config.toml
model = "sound classifier"
hop_length = 160
arch = "crnn"
kernel_size = 3
rnn = "lstm"
rnn_layers = 6
grad_clip = 1.0
batch_size = 128
Rows from block 2 of a small sound classifier, named by matrix and row number. Each number is 128 + 24 x the weight over its row's rms, rounded and kept within 0 to 255. All counts start at 0. Numbers have three digits each. After the name is the row's rms in percent of the matrix's.
After each channel's rows are labels from the 100 clips, of 14976, where the channel reaches its highest value: "strongest on" is what is common among them. Only what is clearly more common there than usual is listed. The data: synthesized solo parts of chorales (CocoChorales). In brackets: how many of the 100.
# conv: width-3 conv, stride 2 (model.blocks.2.conv.weight, 192x192x3, each kernel summed), inputs 96-191

conv.50 098:122133143185132113115104110140123198118135117111113170144106139086158160103101095147098156112148097114126121174150125135144120136111137131120108163158185140146166108125127119160123118130162171161164111163087171178138149137103161181113154127122095098114141123142136129103146170151101129110
strongest on: trumpet (100); note F5 (45); note A#4 (43); note D#5 (29)

conv.44 100:131122133153116112168131142129120136127152145182139114076152135145194176200174135164167123110140146149150134097128119140181151122105131091120177150140117085121095118128126126127122101130136138185083138137170115150125104113129085125143128149171126147129141143072146138189102143113133132127
strongest on: violin (100); note F#5 (62); note G#5 (32); note D#5 (29)

conv.128 088:129146101118128121128171162145115129154120134112130164098120142126128122126132174138104168130124153152133171090161164142138124188130122121146147167129183129175134132129143137094153116133143158158140111153128149120148101137133171108134132114123093141116133154150126131124132203164127125155
strongest on: horn (100); note B4 (96); note A4 (41); note C#5 (28)

conv.165 099:144126091117152150143101091144131145130137090134102110106126098163172157134123098186166135113106133140155116115112106158104154114124110133069100152145103107094122093141147157147109136104159127140116092108127103146126118099142110122182134093179153180119125125119137138167099115117170167150
strongest on: flute (89); note D#5 (28)

conv.15 099:095100126115137132114135132107088106157104154135137153086158134115117092125143143081087173113092107137097148053121122128144095103102123112115147180146181151113154126150156149157130146169141172146172145122124106140165117164151162084133156105135100101145155120141120097119144145159114118150
strongest on: bassoon (94); note D3 (55); note A3 (36); note D#3 (29)

conv.95 097:122118103129174120103133092101121158141128095131113211110130132114132115099120129109109130116111121135089135111139144126133113147141118124127122144146141150161179108156173137134122140166180150187148119163092133123128095123129161101150144106138104126120144103150131113119127217127128120125
strongest on: bassoon (100); note D3 (62); note A3 (38); note D#3 (26)

conv.162 101:146121120124119133147155131096123124174114133123122111091150160145103101132097071069116130097147148116148127120114098129140129104157171115101137144172129124091103163106122163142115159117142127108126137094130144135117121120088086134140187131132138097109166144128127137116121118121152147163
strongest on: viola (99); note F4 (76)

conv.33 100:093130129138162120119101120086102147152139111134103192138124137092141125106111152123128122135115116123091119142134143155134118147124111102139102123137148136172200117132132125117103138176151132165161109149087155119103090151101159142154145129167132126092156110126145123129124206095109118111
strongest on: bassoon (100); note D3 (58); note A3 (33); note D#3 (31)

conv.18 108:135238141122132138154154135143129115139148138142130129127117132157136129148139135137151152122113148152152140148139168138146148212112111117175134135130165117184136125106101130131134148152112076145123126152144114126115115144101138130148130124131155142118119144123147142142124140141164154155
strongest on: horn (89); note B4 (44); note A#4 (37); note C5 (30)

conv.106 100:124103111131122153132104097116094119124130092100122117079119175116115107115098138098092085123141110091160140139128127113135133109108121127106128131123115134106118122103130158109114170108145178099096104123141115134131101133115126120125123113119150084098164107142146159089106092113128115166
strongest on: clarinet (84); note D4 (39); note D#4 (32); note F4 (27)

conv.105 102:144116109129096114130111126141137146136088119117112075119138065130179165167145090190149136123131124154132142102148127142077118098130149137116110123145077122088094128106125123147142101067144085128141138119120082159123133105130085129147145133155117173148140134125101107144122101128141122129
strongest on: flute (100); note D#5 (35); note F5 (30); note D5 (29)

conv.129 096:135147131142126153127149125143151135143123139130138135133121147156157144143139123145139149113121156142150163142184191130157138186142115141138191144130156138154107139149120162131186140131140145166140137118157113146148140130123132132132131117131128167146149136160126128111121156152143154153
strongest on: horn (100); note B4 (85); note A4 (35); note C#5 (30)

conv.182 103:144142140135104134119112152133132155072112157118148151136070116123125137091130118116117123097158115134124115151144113113099086120129139139122117163114122164124146175123098139103112104120120136115130097096085140120151122078099113143147117149090142133131086157143121111097219111124126125113
strongest on: trumpet (55); clarinet (45); note E5 (42); note A#4 (37)

conv.151 098:103110117159153116128121125104093137153149096118101178120120138111133120109116138088111128145116123130103106131123142127147128140104106100125102135137154133164163119146160106120103132160152158185137111178096140147133107152129171117143139088147123111116141095119149119118116212130122116123
strongest on: bassoon (100); note D3 (69); note A3 (35); note D#3 (30)

conv.92 101:135145179134166148136118161085126106115148135183164136129132140140138131125187154117145110131116170134073092152077107125164138129118130120172142110120141071139148115147138132082081129158106108131076124132123147110112101142148120133132121150151133128113092143075140098172102122097131125099
strongest on: violin (69); note F#5 (46); tuba (31)

conv.12 105:168157095099119119139139116122166129109115113105101140118110131138117116113121120119137104116111144162154108154096110139104126109162137187107088146122123137110122144118121163098094135115140134125119104110091165111127123098117113128180143099147161174155118124141127144128142131114144144152
strongest on: viola (73); note F4 (57); note F#4 (37)

conv.67 099:135116105114143190143114130135147137151145107158111110140165133154136128138086107159171156121125128107124145131135143126134151136135112145088146121138132148126121123133154197171142191121134127141156143106139097114150156121153127124165123128172165159160161127150140135173116151141161175140
strongest on: note D#5 (31)

conv.150 103:124132127110126171139112135134120116118126133146123127109114145129103117105126121095128098092113110134149136131142130122129130138113122127091145147115119152122130142122132196102133190141119135108131092095115109107159095114129129117174131100144165139127143124145154151102152103125135138164
strongest on: clarinet (90); note G#4 (38); note F#4 (31); note F4 (26)

conv.4 094:104114125114145141137098137111105104172113139159118136095191069107175155197140125148183145133123096163125131075088102172125126112091125084145131133149117106119143113150141099157120131161125149129124161128145105157100126174150123099167132140178127171135153117092089112189105119124119098118
strongest on: bassoon (44); flute (44); note A#4 (37)

conv.119 102:103176144098126125111145127124111110140121136107117152137109109112098094117136155119121146160109129148105122135136167140135120179095086102216123136130174129212154111122112096109125108168122095134127107192126148099110112181112140116136125108120135149111105106128137111107126142123114134121
strongest on: horn (79); note B4 (27)

conv.69 099:112113084142131165102099102145126142093130094118105084119123130156125113093113100131092116124132117095137143117149137110135128116117114130075127112103101137105112110117149200149159172092119138126110121093120107114175160128135107140127089119122136114145147112141143127094120080147167165139
strongest on: trumpet (39)

conv.189 104:129154095123092120205158107163129128128156113125095127103133120139143166150110132148152119108094133137235136126140139147142184146135117127121140133130143123139085123106106114097135139121130141154116096146186125114122117116112122126136141089159137156113111124129144220152085130117137131147
strongest on: flute (56)

conv.36 099:109113140124118101149148153138123104136136139167154102115148165108140129157147157120140096120151118129141121095097084127163134114116163112112161119115089125073086132135113130081122109125122106132087166125219089104092123082141125098103113164115110130116147112116123126164129100100104104126
strongest on: violin (100); note D#5 (35); note E5 (25)

conv.35 099:105107145120167146149079080122132136144179101159132130152130098129123159124115137154124094187099127129127096168126150128125166139125104138129075079112115112138145093107138108094113154136098113131112095187125169099113071136112127139150120087140185112113096099117182147166115144100117103101
strongest on: tuba (100); note G#3 (35); note G3 (31); note E3 (28)

conv.102 099:138140112130124140219127120146126133138145119156120116129144119127173158169128115159173112127111128150204111120116125217120184120132147141130123160147134128113124140106119143120118150132129169143132111152127137138152116110125134115206155098226169174134125127137138183174128131103132132153
strongest on: flute (68)

conv.139 101:128147093152107104188145085189128146135150089133104127113118107123134167136117137166140123131102111131213110137146139156144169150121127121127138117124131142136094095117107095090144084106127133156106104173184131100109105113115114144121115103145139154093097096144142193134095136122118094140
strongest on: flute (49); horn (34); note A#4 (28)

conv.64 099:131147141098149153149119099127142114117145104162123118150106092120138137153142137166173103148100122170152106173094118159113167119128118143157101120102102120122146087129123096080104116124110111118093109145131171108109112130137114153151118091164164192106084113114141158158095113086112097113
strongest on: tuba (91); note G3 (35); note F3 (31); note E3 (30)

conv.20 105:121127177153156152138090141087107125130165144214157125135160143132141135156152125103147132134141133134123118152068106136188148122097128096156134102098131086115140121142137140104077165164095107145108130128140130124113112142151106137137110157159139111113129125055162111185093100121137135103
strongest on: tuba (65); violin (35); note A#2 (25); note B2 (25)

conv.32 100:119145127158111156119140123223157161112109099093118137184119125121121139105096136144120136130143098114132124163159134122096122131125143145133117098113147157136125130113104113130144148101122123120126122146158112111120120133108161160098100135101124151114118124193098142083146117153119129135
strongest on: note A#4 (65); horn (62); note A4 (42); trumpet (38)

conv.72 104:138152145123075105102168145157127155089078165102147133114075147131114134108158125105120140105101139142130151155194139121132059145117124150136160164126175159132122135104081147126144109122138125132133104124114146124156140128109128126115121121100100119118109164148116114101162101155122115131
strongest on: clarinet (55); note D5 (44); note C5 (43); horn (29)

conv.82 101:131160218176153153137104160123099165100158165177181138160128129121163150127161121144148122127154137106094092174136125097148151122099140066150121119126140112131144130117104126137091161152115125135102129131124130128134121140102118169095107165131147085122110153091142100163143120131096145087
strongest on: tuba (88); note C3 (25)

conv.148 110:112092095121125124110107107119146127118128097081103115146087122124076109057125147117102055165121111100109090137126142099130131122150112143109107087064103136133115107114116127068147130081097110093119120138125139091114119138134141147127089128101142116091129076157155137071121142098128124115
strongest on: trombone (42); horn (36)

conv.121 099:141148093105095136136173124159128121138120114138112127110124151148102082122125132111139150116115135143148167127181163119130136178117111156125162158115157157149111138117162182112171153123144136131127131103146104124165117117134133112156124087128137126157132136158126146105142124156162162216
strongest on: horn (100); note B4 (71); note C#5 (34); note A#4 (33)

conv.0 098:154131149208116116105093105159141207084086115096117124174101125128148158081110116152094145123148125115115115193158133122117109123134105146129102131122168153110118120123121143150154134107113157092127110132094148151174158130123132215123140144115131105143107149149124119094160107177131138115
strongest on: trumpet (100); note A#4 (48); note C5 (41); note A4 (27)

conv.81 100:163140120088123132137120134125135117104090124131141122108093093125140149116155131141158109110120119212123118128109124147088112111127144151122106153096101130096129135134132100099118073133131106150109093116118146124121111084137102122179121114150133188141095129127104107148145146106102085112
strongest on: clarinet (80); note D#4 (40); note F4 (36); note E4 (25)

conv.160 102:116115094085099130133120115129123112150087121135113103116163101092139134163119115137138160124101104155114146103124104144091117087113137134145120139117108135109100117126119101150150098121095104102132158103131108143125127144127108119150130095139128154152128109134090108145123086152093079130
strongest on: saxophone (100); note A4 (32); note A#4 (30)

conv.3 099:164120131143112122106120123146165134081118126113133124180112132121152149103139158163138128160146123146097094168139117109124108117140145157142087124100142148105124130166131113136136130104108168093133138136119160138162175141152163163106098153113119133153078131147105127130155100146110112089
strongest on: trumpet (97); note A4 (46); note A#4 (34)

conv.52 100:113171184125175164169117138113106116123159151181154122153138115138127147126139127139162126134103151145133126137108135157142182150094116115160140143113163113141153123116125121109113169178101104133113110145140126101146087162150106127162114130175154133133098144103146134176125112115144142086
strongest on: tuba (100); note G#3 (34); note G3 (31); note E3 (27)

conv.68 100:096098099118127155128134112134129114169118102124106095155191116137099109154129108142131146135121108093112158090134126139111135107131129128106152093146104148110088122135136151168152155092111108136163190087155066125124143151151141111138135132130110144154176103166085130140123115135134141151
strongest on: saxophone (53); double bass (28)

conv.78 111:110095101146113128103081084120110149131131088090085120127087122095107119073104109115085092143115094086119113142137135100138126117098107121108110098104117128133111084079095128119127135087124112120124114141118150113113100120093116147109110101091147085097129080120158132084121140110106101105
strongest on: horn (34); trombone (32)

conv.122 100:136134141121164131095130141084165122094125118134114157106105132151138114111172146111127094141107171149061065160088115110133122131148110148125082110115111099124172102148162114089094099133137118157094123116100154092085092107137123135111105119133116133125055138097134097136114167110134126078
strongest on: cello (100); note F3 (57); note C#3 (42); note G#3 (37)

conv.166 099:156140104143145109133117094131157134103112091127104120105093102152166167140144128186126123122090140168137111116118110136105133108146102148090093132125092126107116106130139127113116101101155115152082090123126111129136117075138096123155113113160136210115112122124118130142108130116140146125
strongest on: flute (96); note G5 (31); note F#5 (25)

conv.74 098:150088121081136133112116116075154078115126120121093107127132117164137107137152144118153122163097149162109120127087134134121126093136114154133125114107106085116104104169152153129132100114111126099094152117073153143122158124163109119153118139147157160162112118107140132158107125117137131138
strongest on: cello (99); note D#3 (68); note A#3 (35); note G#3 (30)

conv.167 100:127150112104130154170160117157121122130130119131111110112127128134127133131102119145155100108098124146184131124111105164112157123141129157108111154124132145104113141119125173102120181116127134107132093104124109117131083117134142103211151104168176175128125120153128175147134105107143149161
strongest on: viola (67); note F4 (27); note F#4 (25)

conv.161 099:146150142141141131126100124152138178080137127153145103122121084171177191141118084196141118131125126119131119106146148114122125112123133109126116143136121104103114107138123133129144120109141119137099081134110082155150137109149078128123117137142123144132094149106125116140128097146160171089
strongest on: flute (27); trumpet (27)

conv.47 102:105106122141154105145097086116089137145134090142092167112136113096145132131119136148132111139133094143142089099113142166125137146106114094122116145139149101149161099134147088107107125171141153160128095171121128118101103158123148123148143104156131139088143089097135141162103157086098094090
strongest on: bassoon (100); note D3 (43); note D#3 (34); note A3 (33)

conv.107 092:109146169145107103132142176132104139133124179126171138066135154117151126171191115109111156097131159131118160122139150131186086146108135109144193131140121103125103146117123117151149101154148133160096154109154121132124131131109106132090140151137112121126143163110127102139126118149121145140
strongest on: violin (100); note F#5 (70)

conv.54 099:121143122181077086137118139167098188105106148142139129112098097115159199139134102178130123082125122125148131122175133130127113129114130113101141157136125119112109133106104133120159088126126114152113084144116098139156121090097080139113128131128096126105097150122121129149136086126106135091
strongest on: trumpet (75); note G#5 (39); note D#5 (31); note F#5 (29)