config = dict(
    arch='crnn',
    kernel_size=3,
    optimizer='nadamw',
    epochs=27.9,
)
Rows from block 2 of a small sound classifier, named by matrix and row number. Each number is 500 + 40 x the weight over its row's rms, rounded and kept within 0 to 999. All counts start at 0. Numbers have three digits each.
After each channel's rows are labels from the 100 clips, of 14976, where the channel reaches its highest value: "loudest band" is the band of the loudest frequency at the time of the peak. Only what is clearly more common there than usual is listed. The data: synthesized solo parts of chorales (CocoChorales).
# conv: width-3 conv, stride 2 (model.blocks.2.conv.weight, 192x192x3, each kernel summed), inputs 96-191

conv.56:565512534496481477442485559503511547390429562475543507461375486495496474448548509484447457447472536535490485509543498462478423461499491520478516558494503516467482544486496513448494438510526498527485435453403513474518491369484433503511482505467469509510415576499476424447543489478498490434
loudest band: 500 to 1000 Hz; 1000 to 2000 Hz

conv.7:561523458473502527521509484434495490544510491454470482501493515491453461472451428438475499498511507508552508534489483513489521508520529523495451512517498511486510553449481553500476530505500499441517511504437581507505518497457454517548535488484566506519504513495526539466531453479508527578
loudest band: 250 to 500 Hz

conv.59:526468475504477480502464469455499521603499481431464490527513488469490481526444392454421537491540463479547531536471478530497499441499528482480462464534448493496498497448461501586523448451518475467553577515512573575428565526454457517439537503461499435487606503475524520431492509503459478560
loudest band: 250 to 500 Hz

conv.140:477527469482469520508583538515498470488505507453511482460501570532424467462467515448463452439498523476523479469495464478512513507556543508456523536486529549449483602476479578414436548475495478445543464467510475446552435478472507469515528495463515486507499477565471522487530464428553532548
loudest band: 250 to 500 Hz

conv.156:491498502480480500499517528511504532471496518423520552512450526430419451393467508432440467463510448482492510494525504507463461506513537534461516566512567633494549571495527524470484520476519564511562495500482510460539468489493576478527532493449477509525487495589459508411615539496459453501
loudest band: 250 to 500 Hz

conv.181:467498526498465502535555532521491443531503502557533474482572548469500519569533536497531486436532465512512523395487484488518507508482558472458560449486452514461427509480493475501499484508489437542456573477661402487422467460523493433487495534500442516484561505516485522544465517446476456514
loudest band: 500 to 1000 Hz

conv.42:497510504530491463473520422511454533566392463445449528487493428443499508518434431497457595439507461505496546517514467533443427510492486484500500573552534529498537467447480432565494477494530442564551517488487513549421468520429495525479548460490459483453553444514432474469501512515463446513
loudest band: 250 to 500 Hz

conv.99:536466466457504461498519553496513459407504547486536515480484528471466465437537565484491487539490472565428459473495477477473488464519514539484479544451536547454506542600537503456507475496477600463498515469456506470609538519576551453557493513490497557603402524551483467503562477518483421462
loudest band: 1000 to 2000 Hz

conv.172:521497460527500497518545480440505525546510462453470511460511543528468495496441431421461478439501549464538486512452466517501504461582524534457509527545559515478471557432494558504450550481550537493501469456482547487505468475436471499505600489481526450476503526500507545462485501474557545532
loudest band: 250 to 500 Hz

conv.25:482512485503514456502551522451454508523446512472499548452467521478448453434495531375445500462538504494491463456504460518482447498534510498467510607579582530495539549494526512508457507536568589520544439475452521513547468458480543473523618471484467463472503536506473487447527521474530495504
loudest band: 250 to 500 Hz

conv.175:539510477521490426519533491429538509536545502506482534456503545547501495526508498457494517460512644451515468517464477524560512508560517514491523510575519431487503529470501500504487464514565553520481482507503556538488481468466488497458541503494493439468478556466502511497437538460550536514
loudest band: 250 to 500 Hz

conv.75:532460494402521533488485532464489438500516533478486471487524495487466447505546511476552503536445504557462479500469486516471526452490484503540491529434500520486489522533497494491485502493427501442483506527397544478546515551528469498547502465523560556575482482498551496484530423516496472526
loudest band: 250 to 500 Hz

conv.91:498547512516454489527517436595485549536440474465400486507516382491558544564453455559505562471493475487550566527572540506472497539487483489513511515507509530514487456444434492586588461418502432520512507538504469535464498487474460545491509481478493520510518479545434502501505472559479496515
loudest band: 250 to 500 Hz

conv.41:524464539466480440514495531498505473567425532536533466442530486493556534618546459531526538454525505516469524448462437528498436464490542501423516480516408464458435533492476462540500425476523446562471557433549445552428472477513450456513535513527406516498579516454440429542448489452491468494
loudest band: 250 to 500 Hz

conv.135:554487556497488463470515616482531500465449607505600478409494523539479476504597592462471461483521566521435469504517498456530446491515530500466540499531507467453470552513493468479484430554523486505405490446484505525534476430484437502435511534477447500503458593466448442517505493468525519457
loudest band: 1000 to 2000 Hz

conv.28:508461494502599488448451460401517526489491437494505566472455484517476470447544539497472496542460552528425473525469506496518474516527453516498456475522506490528575455546580458473425456531534510586500495510413548510467447502504527511482477503525464533421467484500491458486477620451500477443
loudest band: 250 to 500 Hz

conv.127:479489523445490475509514494490541429528530474474500492559454472489435455450504530485496426598502496512497424505438523534476519490551523541510481431523482473530504517525498463478483451507506554437557551528476597506477582519525546480434520509480513494508486489499527529453481485456463475469
loudest band: 250 to 500 Hz

conv.120:518519478515471539536548473466499486533517475465467442491512521528456472482442442476487499461484512479552497501470501514483517491560535531462501550526496508453481563456474568477472588453498537442519471458479527472527482472455472470563588498492571482505509510530494547477511447460568557586
loudest band: 250 to 500 Hz

conv.10:525527549490457512476505556521481550425440589481574502459404518472485504442553524471487453451469510516499527497553530479506406473484506498446551560483505551481511555480462544468515463541500518494499450455442475524555498445464470492489488504504475494469481564494499425452554470476501504492
loudest band: 500 to 1000 Hz

conv.90:478458497564492464552503512503475532497603479502511523511519649493475514490469503437466408457540504392532486499468503476581560492510524480448535437495434526469490516490484518453468504507507538556531537516581508506497487448497533508439513541481479447467510494488531566505490534432472486526
loudest band: 500 to 1000 Hz

conv.40:481512499517472441507545533480531442533550513518550518507511598507459489491480547431504429511595502442492459450461428492516514491563576502473508443511467495466487573516504462468448483510512532479519566497552501486444507491514529459469530575473448440450536497466507513479480498418511497507
loudest band: 1000 to 2000 Hz

conv.23:494523453462413533474565469549511507517460469462468467541473522453403478464477476479483583444454455513481553544531501475462470521506490524522504528459527556506489522458427471519546493470469432512574513491537496463463456509459527510514501462446502517519495479620473506440561458563444478522
loudest band: 250 to 500 Hz

conv.27:530498504511454484508509498455524480591453493443468443522499481518478478515462424454438544473514515478425533486447481525450479457548579503510528482553440447471479581464456456558494434447452435414591557430462544559490532516470427502494585519474468470546554543474441463487513477492515507510
loudest band: 250 to 500 Hz