A small sound classifier, trained from scratch: nadamw at rate 0.0027.
Rows from block 2 of a small sound classifier, named by matrix and row number. Each number is 128 + 24 x the weight over its row's rms, rounded and kept within 0 to 255. All counts start at 0. Numbers have three digits each.
After each channel's rows are labels from the 100 clips, of 14976, where the channel reaches its highest value: "peak on" is the class under the peak. Only what is clearly more common there than usual is listed. The data: synthesized solo parts of chorales (CocoChorales).
# conv: width-3 conv, stride 2 (model.blocks.2.conv.weight, 192x192x3, each kernel summed), inputs 96-191

conv.126:125131117115143137120126107156166145089121090124127092115120101188125115088133127154133093136110148123132095105126122107094118104158115152079108087114093136098108108148155147112152136089122080125116104119119088114139134101148107116122095105110111142125083129148108131112124117126191167097
peak on: G#3

conv.155:114120122111143114151133096136109130172115077137102160111146082123151155164124094160146145104131110143129129076119107179102131114132120127108107152191135107130140118115141113159107163142179123168156138121135090147093111125111131109180167109170122185113171098146081134152100154107142128150
peak on: F3; A#3

conv.97:157141140128110099116116152122118131141084157105149132093116104114126134115147092102114148086151125131101142135122112128120080099134151133113102164136103126105125152091101067155125076111131095111150133100101118142104121103089085129121142149123095112121125149104077076118165109120104117092
peak on: E4

conv.104:115124148116188164105112129096135152117129120146133135135117113145139124115145138134132119159103143148085094170121171107116122137132098123140116111108111139146171107154160145102112135141104119156121114136082148082107080133145136167141093119128136126119119125127154095146105197111122126107
peak on: C3; B2

conv.132:090139128089143125125167108131138106176099113089112147175132109125085095120097107133113138125132114114113169134157184135114124181146129113141134120139136165207162129111102137114133134139125095151189156137132138102083100144121152128125147111117109137108157090150141131115130189122119124144
peak on: B4

conv.85:071075104110101120129133119130104091158132113107122116114160142102092079121121138104119122146121081087110151082122126102131136112124117120111138096118110150106085126124122110139151148115093123068128174124162090126117153143141143102100137119098128100143152105153133137113117095132097097145
peak on: A4

conv.147:117140101148121137229125098146127136130157121145092116120141146119151166145107101149145105124108126123233118137123114175136197123130126152116111146129132129110124124135130149097121144112130181145107107158160135122143108120119126119173140091181165148113135119134150244149103123116137133158
peak on: silence

conv.84:130108089148140095174111085128116136143142083136090161102134116122144145153117112146137098120110116136184122114120115186123157109124121133093101143143135120107139093128137124118121127121168161161119098154130141144125112116116133113178145080187138150082146099104148175159088155098124119148
peak on: silence

conv.62:129176137096128139121137130112108082157126123123103129119137113142097103150115123121144139157107139138120148122124175136136135196124109124217124120123146116207128117113113115125138153141108072107127148160146123100096129173125110122125115103124155139134116109123138118144106119134154146148
peak on: G3

conv.34:134099133130133147109093134116134132152119144144136068145169082160143132143118077142151145134123132121111160104139111134123105115129133118112124121132087127108090132140134127171140126085115103109169171083131111156136184144156086131135128140130101132185164151129113098165129114138151166145
peak on: C#4; D#4

conv.164:137110127089133104084137117125128119099110133128098122107122117124136118115134222136143124200097128158084109119113139121115121138118063118156119147110167120146138111179164112110139107145105154104107118145103140124142140168172140121110099107117119137143076133136127088139112114144135110098
peak on: D4

conv.144:136161155103101122152179167170140124104098169108157165088092153116096102100168158093124126110112126152154147095148125124126098139109117148147179164122169163141094154128121135073138109173134114143119110146166100086148096126112145100140136091100100126113094131164104123097144102131096111131
peak on: C5; C#5

conv.70:203117111116136130116122126128166104089115117119124125102092121130148128123168148135133097126102170195133115159111104133108121110141117178128104111097096143115142111130142127076113110118135118143077106101097165114113117076126099139158093119143161193155113140144120118154134136114122115134
peak on: G3; F#3

conv.65:125142137153085144156151159135126137148143153145150134112133164165158153151155150121157160110122160158148167137177168145169135174103126130142201163147161164162108128138119174141157140143155134164137122130162102143159126122141144116118142132143150130138146155156138139143141159159142149168
peak on: B4; silence

conv.66:138171138129124125152134120099136115157165128108109117183129139154105132151125100132125128154128153108150154180144154151140164189137131127140111118137146148187139127113101138134128148135111101128144122130115163139128143131094097155146151125141182130159150124124174155145139162139147159178
peak on: G3; E3

conv.123:123142122149101130232148121160143117141149111146127128142128135115136160129103132150153105138141125119194124116134127175115176139154151163112136136145136150120112149131119135108118139109132180125136126151167135126148153122156163129163151135161132169138110124157123212134128151110126117142
peak on: silence

conv.158:121120137122153115129146081143130141157125068120100154142149101122124143121094114147111125120121099125113104078110113166098124136135127142122122142188140118138158132136132090156124146144182126159183137127123088122115103129124182110146148114146096152104163082156093122110136168087147132120
peak on: F3

conv.98:139113099109176078099134119090129114131106101121125153076138114151157149131139130153142127131122154153071098105103139144120094134147098135119097146177111091134148122148169109135087109131189134156113105129103116142073107113138132108146142125150098152111126119104103086138091173109153128096
peak on: F3

conv.168:124105096083112128141170132148131118102106129103140141132114143097089110084124146134116098124120105147143108104113110135106118126144143148088124155129169180098121165145137132094116137117139162130165110109121099093135118122144176101160147121135115156144097118182089139098173113100116120117
peak on: G#4

conv.60:147137128127088117115107143141131135132109124109151140189104132111112121105090088125087135107161114128107128160129106118103113117141178136129080136120129150121137178115104121137108126099121125113176142122096156130117130114093121147129148155111123124131124136139116117096207123122105130124
peak on: A#4

conv.134:144164135127118088142179130100154122167144127115123137118123131169130132138115115106138126129138224089130106139130131141137126150183139135142130141183147097143124155111114113138127107117148136120130120123117160146127143120099114154105166137132117103123102144114122135119114128137170170133
peak on: A4; F4

conv.108:126187172103161159133116147095124108144152149153137141145130139131101111124148117108151122136097135148133124163125163140144140177101117110173138149108152151171148132121113142107134163164108098131129118126120117078126098146126113137162132119125162109121128126128152127141152139127152154143
peak on: G3; E3

conv.118:109149188154152175127102148108121123139166124173147116186144116136112130145131146138132101149134124113080113169118142121146167136117141090150126102090123107134148127112124112099106165166103091100133131139128126096136080148142127138137109143113151126100117104096157099156141114095115108126
peak on: C3

conv.159:077095126103145126107108134094087105140131146141091136096164090124150123113114145124141123206112095119083105094113129139115129129092097090159130133129142129157139113153155114134132149157113157106127111147074120133131153219169140113147149111165145127127108088131144111129112127135142135098
peak on: D4

conv.17:123120111112150126091122157133108122091123146152137121090146132138164143122141181152169128187116129139093109097121137124131146123105119110154120149117154128131125126216171121119142128155120192106142110124096123134188170169228153106126112140146126126179084169119119115168141108162143145080
peak on: D4

conv.169:172105108132156068124151113092145119141118120121113178112115135129144128145158147133147134127111176160105118127127126143131115150164140155135128146180145099132160126139147103109095083155202143182129120137093170134109104115117143133133144108155106154107126151105111107139102184113139124134
peak on: C#4

conv.38:136095124119113103127135152119145111083145159114144117095131134111124104107153154107134123145106131145111114094131127122128142099131149146115130156117146153110107161176153141122139103136135196122142130123085116129214157139174145092153145131134137149197091145147145122126177097159142116112
peak on: G#4

conv.125:156118133124143140106079128118129128099111144142137106151142080151164147124118122152137136158135132131107136143121118130113116121109130119130112126120125123126130116189133114148134110110115162106121122128094149161166232139178115137118102154138111128184109159131101117145124111138132146113
peak on: D4; D#4

conv.142:125102104127143177107102119121138101136137101140096100127157138176124080116129126145136134140123130127108124114105108094121127083133074132121116096085092100092085105166150155145120173095098096112126157067123099104121147142170101109135094134128142134155148113136137119164123082140173162145
peak on: G#3

conv.101:137126113122115130129138106128127126178079117130111114127156092124139129180127093143152207111123117145126180137136115146128097118121137121147122121130118133115112103120117090177150092104115083132137177092145112153097135139115103133129139108135101129147158100134086110135122111174088111150
peak on: B4

conv.111:109095148115175128146109146116100119116095134170123145090159058121174154148136126173166134149138119155135112088115105155091122104095133091134108144144139110118144131189181102138127118131144193127142111107111113171149129160188143127161126137183095148154109123094112117171130139126133120111
peak on: F3

conv.112:136107119156128107231127111120135151155165103142103134127149132125141152160094091133162135103123148118197115115105109174132185118147143134086119141170128131102121142111135134121109126118153168147138119164142154146160120093102127114162166122189154134112139121120129200148097166099140131152
peak on: silence

conv.190:138139141141092125126130119140120113155087137136124100119141123103152134173151109128119208113135131138137165137143129135121098121097141126152126136147116122122093112114095086196147100111125093123114165102149118151110139134119096137118147129141096125145141134127093093133113100188078112156
peak on: B4

conv.137:102137179147169175145097131102127165131180128182145108184147099144142149139114103157161128139127122090119117193132150134132185145123133128143086107132138126142155123111109118159123158110099120123142128149125142142110102135136122175149127148153159121118119116101176136154124151096115129106
peak on: C3

conv.163:126085097112201150115103102098118146139128083112087156126151130145125116068108111129125133124133108118107138077097110146104126129133112126108113136142133123120143095157175125138103158133171144149165128104080102140112133150154147120151145120162119106126154081112131118122117146103157147099
peak on: F3

conv.131:171128123125140101099124113061193104108128102108113125102100149175116122108154131113105133138128199141116095143104104111122115131176107164134095103129098103138135122137145122123095086107148115144095119114094167133104122088125107135108117120119139140111089129108106126114116166116145142121
peak on: C#4

conv.188:108146165146159175157079148110100162126153147162143136190154119129142150143120105157140128130157109092094116177127161156150155140092139090155093119131133145140198114126135150152100174161105131133140125123127129150136117152135143167160136141166142105127132117130162114165143146122141156123
peak on: C3; A#2

conv.178:103151157145155138140119158125127092125146141161169141168134142138117121145152153120140099144137111128101092136097135124146141134118137121165113124103146108133159134149135079068094137175103120103122139123149113108112096149158150137114112147144115134099122107104140109154130104101118119117
peak on: C3; A#2

conv.1:146146124142100115120136122171155158093103110092117116167101128109129126103133150145125157135132133140125140164157143128118109126144133154150111121113161157133122133128118115131162132112102143112121119137141149109139144136132163163107117139096112127127091121178082134099160083174105114110
peak on: A#4; A4

conv.22:129117116132163084135133112121130126146127106147108173072129111128160153144132122155146123116124130161128101106100101158123133152143113131109101155177136107133155107139158103124078105160201142184129086142121128147095105121129136110150148109170084162108139117099123111137092181101148125101
peak on: F3; A#3

conv.58:107111122103133145116098111134115108106118115130106103114124084107134132133121127143127093190108096141127103114128129115095134101098102119152098124100107107128123099119112110107146146123084126079091103154116117116113132167134114118138122095133178149125099111124146136133113056107111110119
peak on: D4

conv.16:166163124149128112142184131173153129116126145140118152115115139140124132144156183136155169121120146195162152160139124157131150156136112158170140157149180120133129115139127126111144157131147125147096105156161148131127136131140158150121137111145153166145105142139122159130144125174143144143
peak on: C5; B4

conv.149:189103117101138116121134152119160111091106146129136147094100138131142114130215170122136103125091159217117123147134123131109113119136115163120137131109125129093140132144148125074137087146151126163072120109119162098132110083124119136132101129126146172143097152134112113140130149127110109106
peak on: silence

conv.184:115107106120166187103128117124120129116132129114131106140138137171093108078124112113108127124134128091123109110094104101112126101139115115098134139125128134108114141154159168129093179090110114114165128092113079125131138125161135131115126139113132107154136118135121117117156112102188185109
peak on: G#3

conv.24:111158148096142167127125151119115111137152146154156141168131129120058088102100122104145087118135088126103119142135132102104137140124132137143129145107116168139148156099103138083083176151092087086153130130122111074129077132100139136138129125101147130124146112158147119124160117090129117128
peak on: C3

conv.76:122103115103165181129118115118130122143091128141119095136176075174122110123120083120161134132119137110091146110129106127122117118142124105130149123131105137103122134155153142144136158110115075115163144090133094121116143152170097122126131134150116130158151140147103083145140115132178182136
peak on: G#3

conv.21:110125109095140134125127105131119102166091115133097137116157077098144134155130119154149165093119085151120149084108115155089117137123136129131115156161146131123139108117139069153121113144144116149147158122132090131064102144124136099163160110158105170108148099138086110141123130128121089125
peak on: F3; E3

conv.180:134077139101159095074118131100123100094115141138151150098137138121155114100141172121164120202093128155068093102107139136119103116129098118136133155113147114127143110233198106110127096156133176122116125143089126116136140163212163108139137133129112142145078134131125090124118124130125123086
peak on: D4